Weights of a small autoregressive pixel model: layers 8.
Rows from block 5 of a small autoregressive pixel model, named by matrix and row number. Rows with one number belong to one neuron. Each number is 128 + 32 x the weight over its row's rms, rounded and kept within 0 to 255. All counts start at 0. Numbers have three digits each.
After each neuron's rows are labels from the 100 images, of 14976, where the neuron reaches its highest value: "strongest on" is what is common among them. Only what is clearly more common there than usual is listed. The data: retinal OCT scans (Kermany 2017).
# fc1: MLP up (model.blocks.5.mlp.fc1.weight, 384x128), inputs 0-127
# fc2: MLP down (model.blocks.5.mlp.fc2.weight, 128x384, transposed), outputs 0-127

fc1.166:022082105186099124166180163110175144085158107163139161129162152155177116121106096100097160169114101147157162112133189118144121164221114111084161149100154102135131148123106134083114120140146128199115112129137081087110119117089130133130152067073097096079140139176085157142157116079096087139141154198079096155163120165146101132139165149115093087126106154103128124077119143166149121138116
fc2.166:188155087092153095096096160169154151156137148207057109119107081142145164115088124154108126129156146130134118064099124128133103084131152115140104174147146107158110137187143128089130107109042080106124122146107115118144137123145182098175099167138230130151158149113129150135169121121131151135100095074051153135080132107096151120145193124095094167112136112095195138168127173087143105073132
strongest on: finding: normal

fc1.278:099134176175130160124175115127176105106095167097137161154090159107151147103148126128127091118194171068136132122130108052108108166073103128203090085144155110157153079084145104145158124102138108156207095142142140083124115089119053169154085078105105140140136111119115157161140078144163131170191131114106059132104153201204118092114155124144134149099112134142122157113122130128140081087117
fc2.278:091116104110126118157143183115070172094099105136130092161140132165133162143075164175155179165170057122164180127149167097157105105155143108145133136053133141075130164100132098137117124092197109153110167068073095129169152162145153098091126123190106092086158088145128051119121100109095152140132126067130087138111148126083081146150082121147134148129184170065115109153116130139161138173106
strongest on: finding: choroidal neovascularization

fc1.241:129043135100081116143134104132087146159126091170181147222135092134150183155147159148117145136129174090141129108132184135137088093110149110183137084109122117138133126122122172154116100056146112114072091150053165054059137107124171094126070118140121156167093144067155147132116142115192084182122101119112078130121139146126143099088152116143095128085086116092098135161138111113186127117123
fc2.241:168132095152111135173155166113142102058115141151093168133148149137125116120153124121081182114117203132121065175112131114138180097151165129111104103151104122143119112177121157106172103154139164116115132166224104198107095143156091135131139152143165127154103146109123137131120076162084152110132141106138146124199119095134192076106058147066124119098203157138076084159068109159086125104095
strongest on: finding: diabetic macular edema

fc1.93:094105161143146111137148068104114131175181085129111173196152153129124128075147094139099133154201128160186131157066143086095127117079086132136146166157142196101165136167095177100151061104183157083109098158115144098127085127091116097134098105103073107111148125103168129170117128123127141137149135133075204101154085153162184111121137185148085170130139099098171154148092122156158100105107
fc2.93:134117181164088166172086118175120163124149155137137105163103101120129102132077147120181134140068104166134115091163112111060177161055181092176140174114119165087077108069143078072123100168074114138106115098141132141167106087155155104169150113198139105128109143138050139121132095058122112120155137131159069117101130110087129193134152092117133105170166128086117110147129148119127089131092
strongest on: finding: normal

fc1.65:031160151145114150109153190172098100151127093159173149155095139140160118118157143129078123129176063136166196128086120125115114113141147154151151167058155129166140085135148139097089128124119079158129136061096128125091141121165161093128120093115120145081097153123151134142110153160138120100088092100105169158161153129096150060166175141099217118106136144165163134111129086093214091131091
fc2.65:121158120174176144159105098157130149127141112125073146127112140101098061181145136106085133101130248123117154152139092121141157171126082131107159144184106154118147101096127184084141131127128137087124113100129102206117126174142117083174086136107152138086149123140055140168132162114114112120108112179101094116071084144104126137130150185190107077130120148044079147124130097146072171128145
strongest on: finding: normal

fc1.131:113131149122129083110139127131136135143136147175170176125131116127187182144083216097151135122138123079093198067105114180109092193132085119133130106122129081138118098096194091133140164145095145164118189113209122163101062148136150161114136110120090140147125157100181158160124147128095071117153141115168080141097141136167079107101145112083088167119111084119111095135082123065118087172101
fc2.131:142055133116132131165156135117125116098124157100114149177135113105051108140201117130156119138110149142108194106084158125128084185187120111133081106080211124089165139065178061127142153146111136111155146119089070127158189144121126102070166102122108132157169124109128133179156111061153100135197106124117108111067118162122164110083065157098084163121148130109088095137145132141124135109127
strongest on: finding: choroidal neovascularization

fc1.352:112165148194159108076123087100181116079138154126099129133085159161115128170094127118117111144120128107095159093124101095129159120198139129166088134164112072125130077146153062129132092173125159094113097131184191165152102187127116107093134117101124123152110129124115182112178158150080109139199200186029081081105121097138125110115081120120119151111125121185141155119128098113120160125182
fc2.352:095167115105098122092124164132084080124182104147161108124135171113159120103156118139168152153141094133076110155157091143101169090141097069093142127086149109197139155158147111094054122129144097102172151129146073090141132150154130120166161088112044099121143094122111102188031194113176146153083138150197118153149152105165144077094154105101121093132061115141127118089136152113153132105112
strongest on: finding: diabetic macular edema

fc1.307:129162158084166089075132161090041105174151090162103119200093158105103134108090105101131131125135187151165111074143126118136120165079165141148124185158127090170132113124104114094170056122089132096101101137087154130084097112155180104080128174157130143171133144085152149102189153140169126153129096125138080166128136123143132148192138095083182130105150137125161073111102126168150061163149
fc2.307:046080126100170159096137065166131120131149121180114106086110096094100168162132111143107165127079126103159148112144074137158124153088154058082157126182103175128116096164136085166103174119113092092133087156135122142171129144156088101154109167121122103097143118125077073167075141151119106131112122131112078147146115108145179147103145102117199085089109160151047103193101159127091115087164
strongest on: finding: choroidal neovascularization

fc1.359:117062145119138098094117104112112107187130114180156131122103113123155158145149129069108154156146140130210131087100220135075100172156100111155114142157172150101138147113141134103176111090162147079186125140182165177095130133091144092116086168110089135097121120161152187169140150080119166118113138133051116191158152130151082148142166141092173131143074131123082139136132060099147147116081
fc2.359:026130142150103127155082089138184145167134138073113128094128193142113130157123129172130109094119133158054171113162114144108175106101164124128175120091145058118094114150170099090150174109101154181079160078118171127120150100182118118137180131163123145158162125107065146118153129165142081125143128129124187095124109140124189139110129163137162147120113174087160039160141117148107087100160
strongest on: finding: diabetic macular edema

fc1.265:058102124149131123035138067146128154141114150110184071157121196195165141162110078156133152139146084161194168105123148128112122114150118134128085090113128126111154116115149141143114100147065082165146119141113137175101105089061096170129107174144079149178137107103145109206102119119133189145153151112115120096123136089171136152089137089137107096120127122147129144171152118137238141124114
fc2.265:139099083133162174103113122113091164165092118068103152186177149142157194115136153107130086085107077063101114161135164157103184119080117157114171144112141106144113156214106104114164094095203095121151114130136176147141105107092096093164141154114183122139129126066094163104106133139118115117136079110111060171110100128143172095160189115165185143110136118085180130135094165128087151134132
strongest on: finding: normal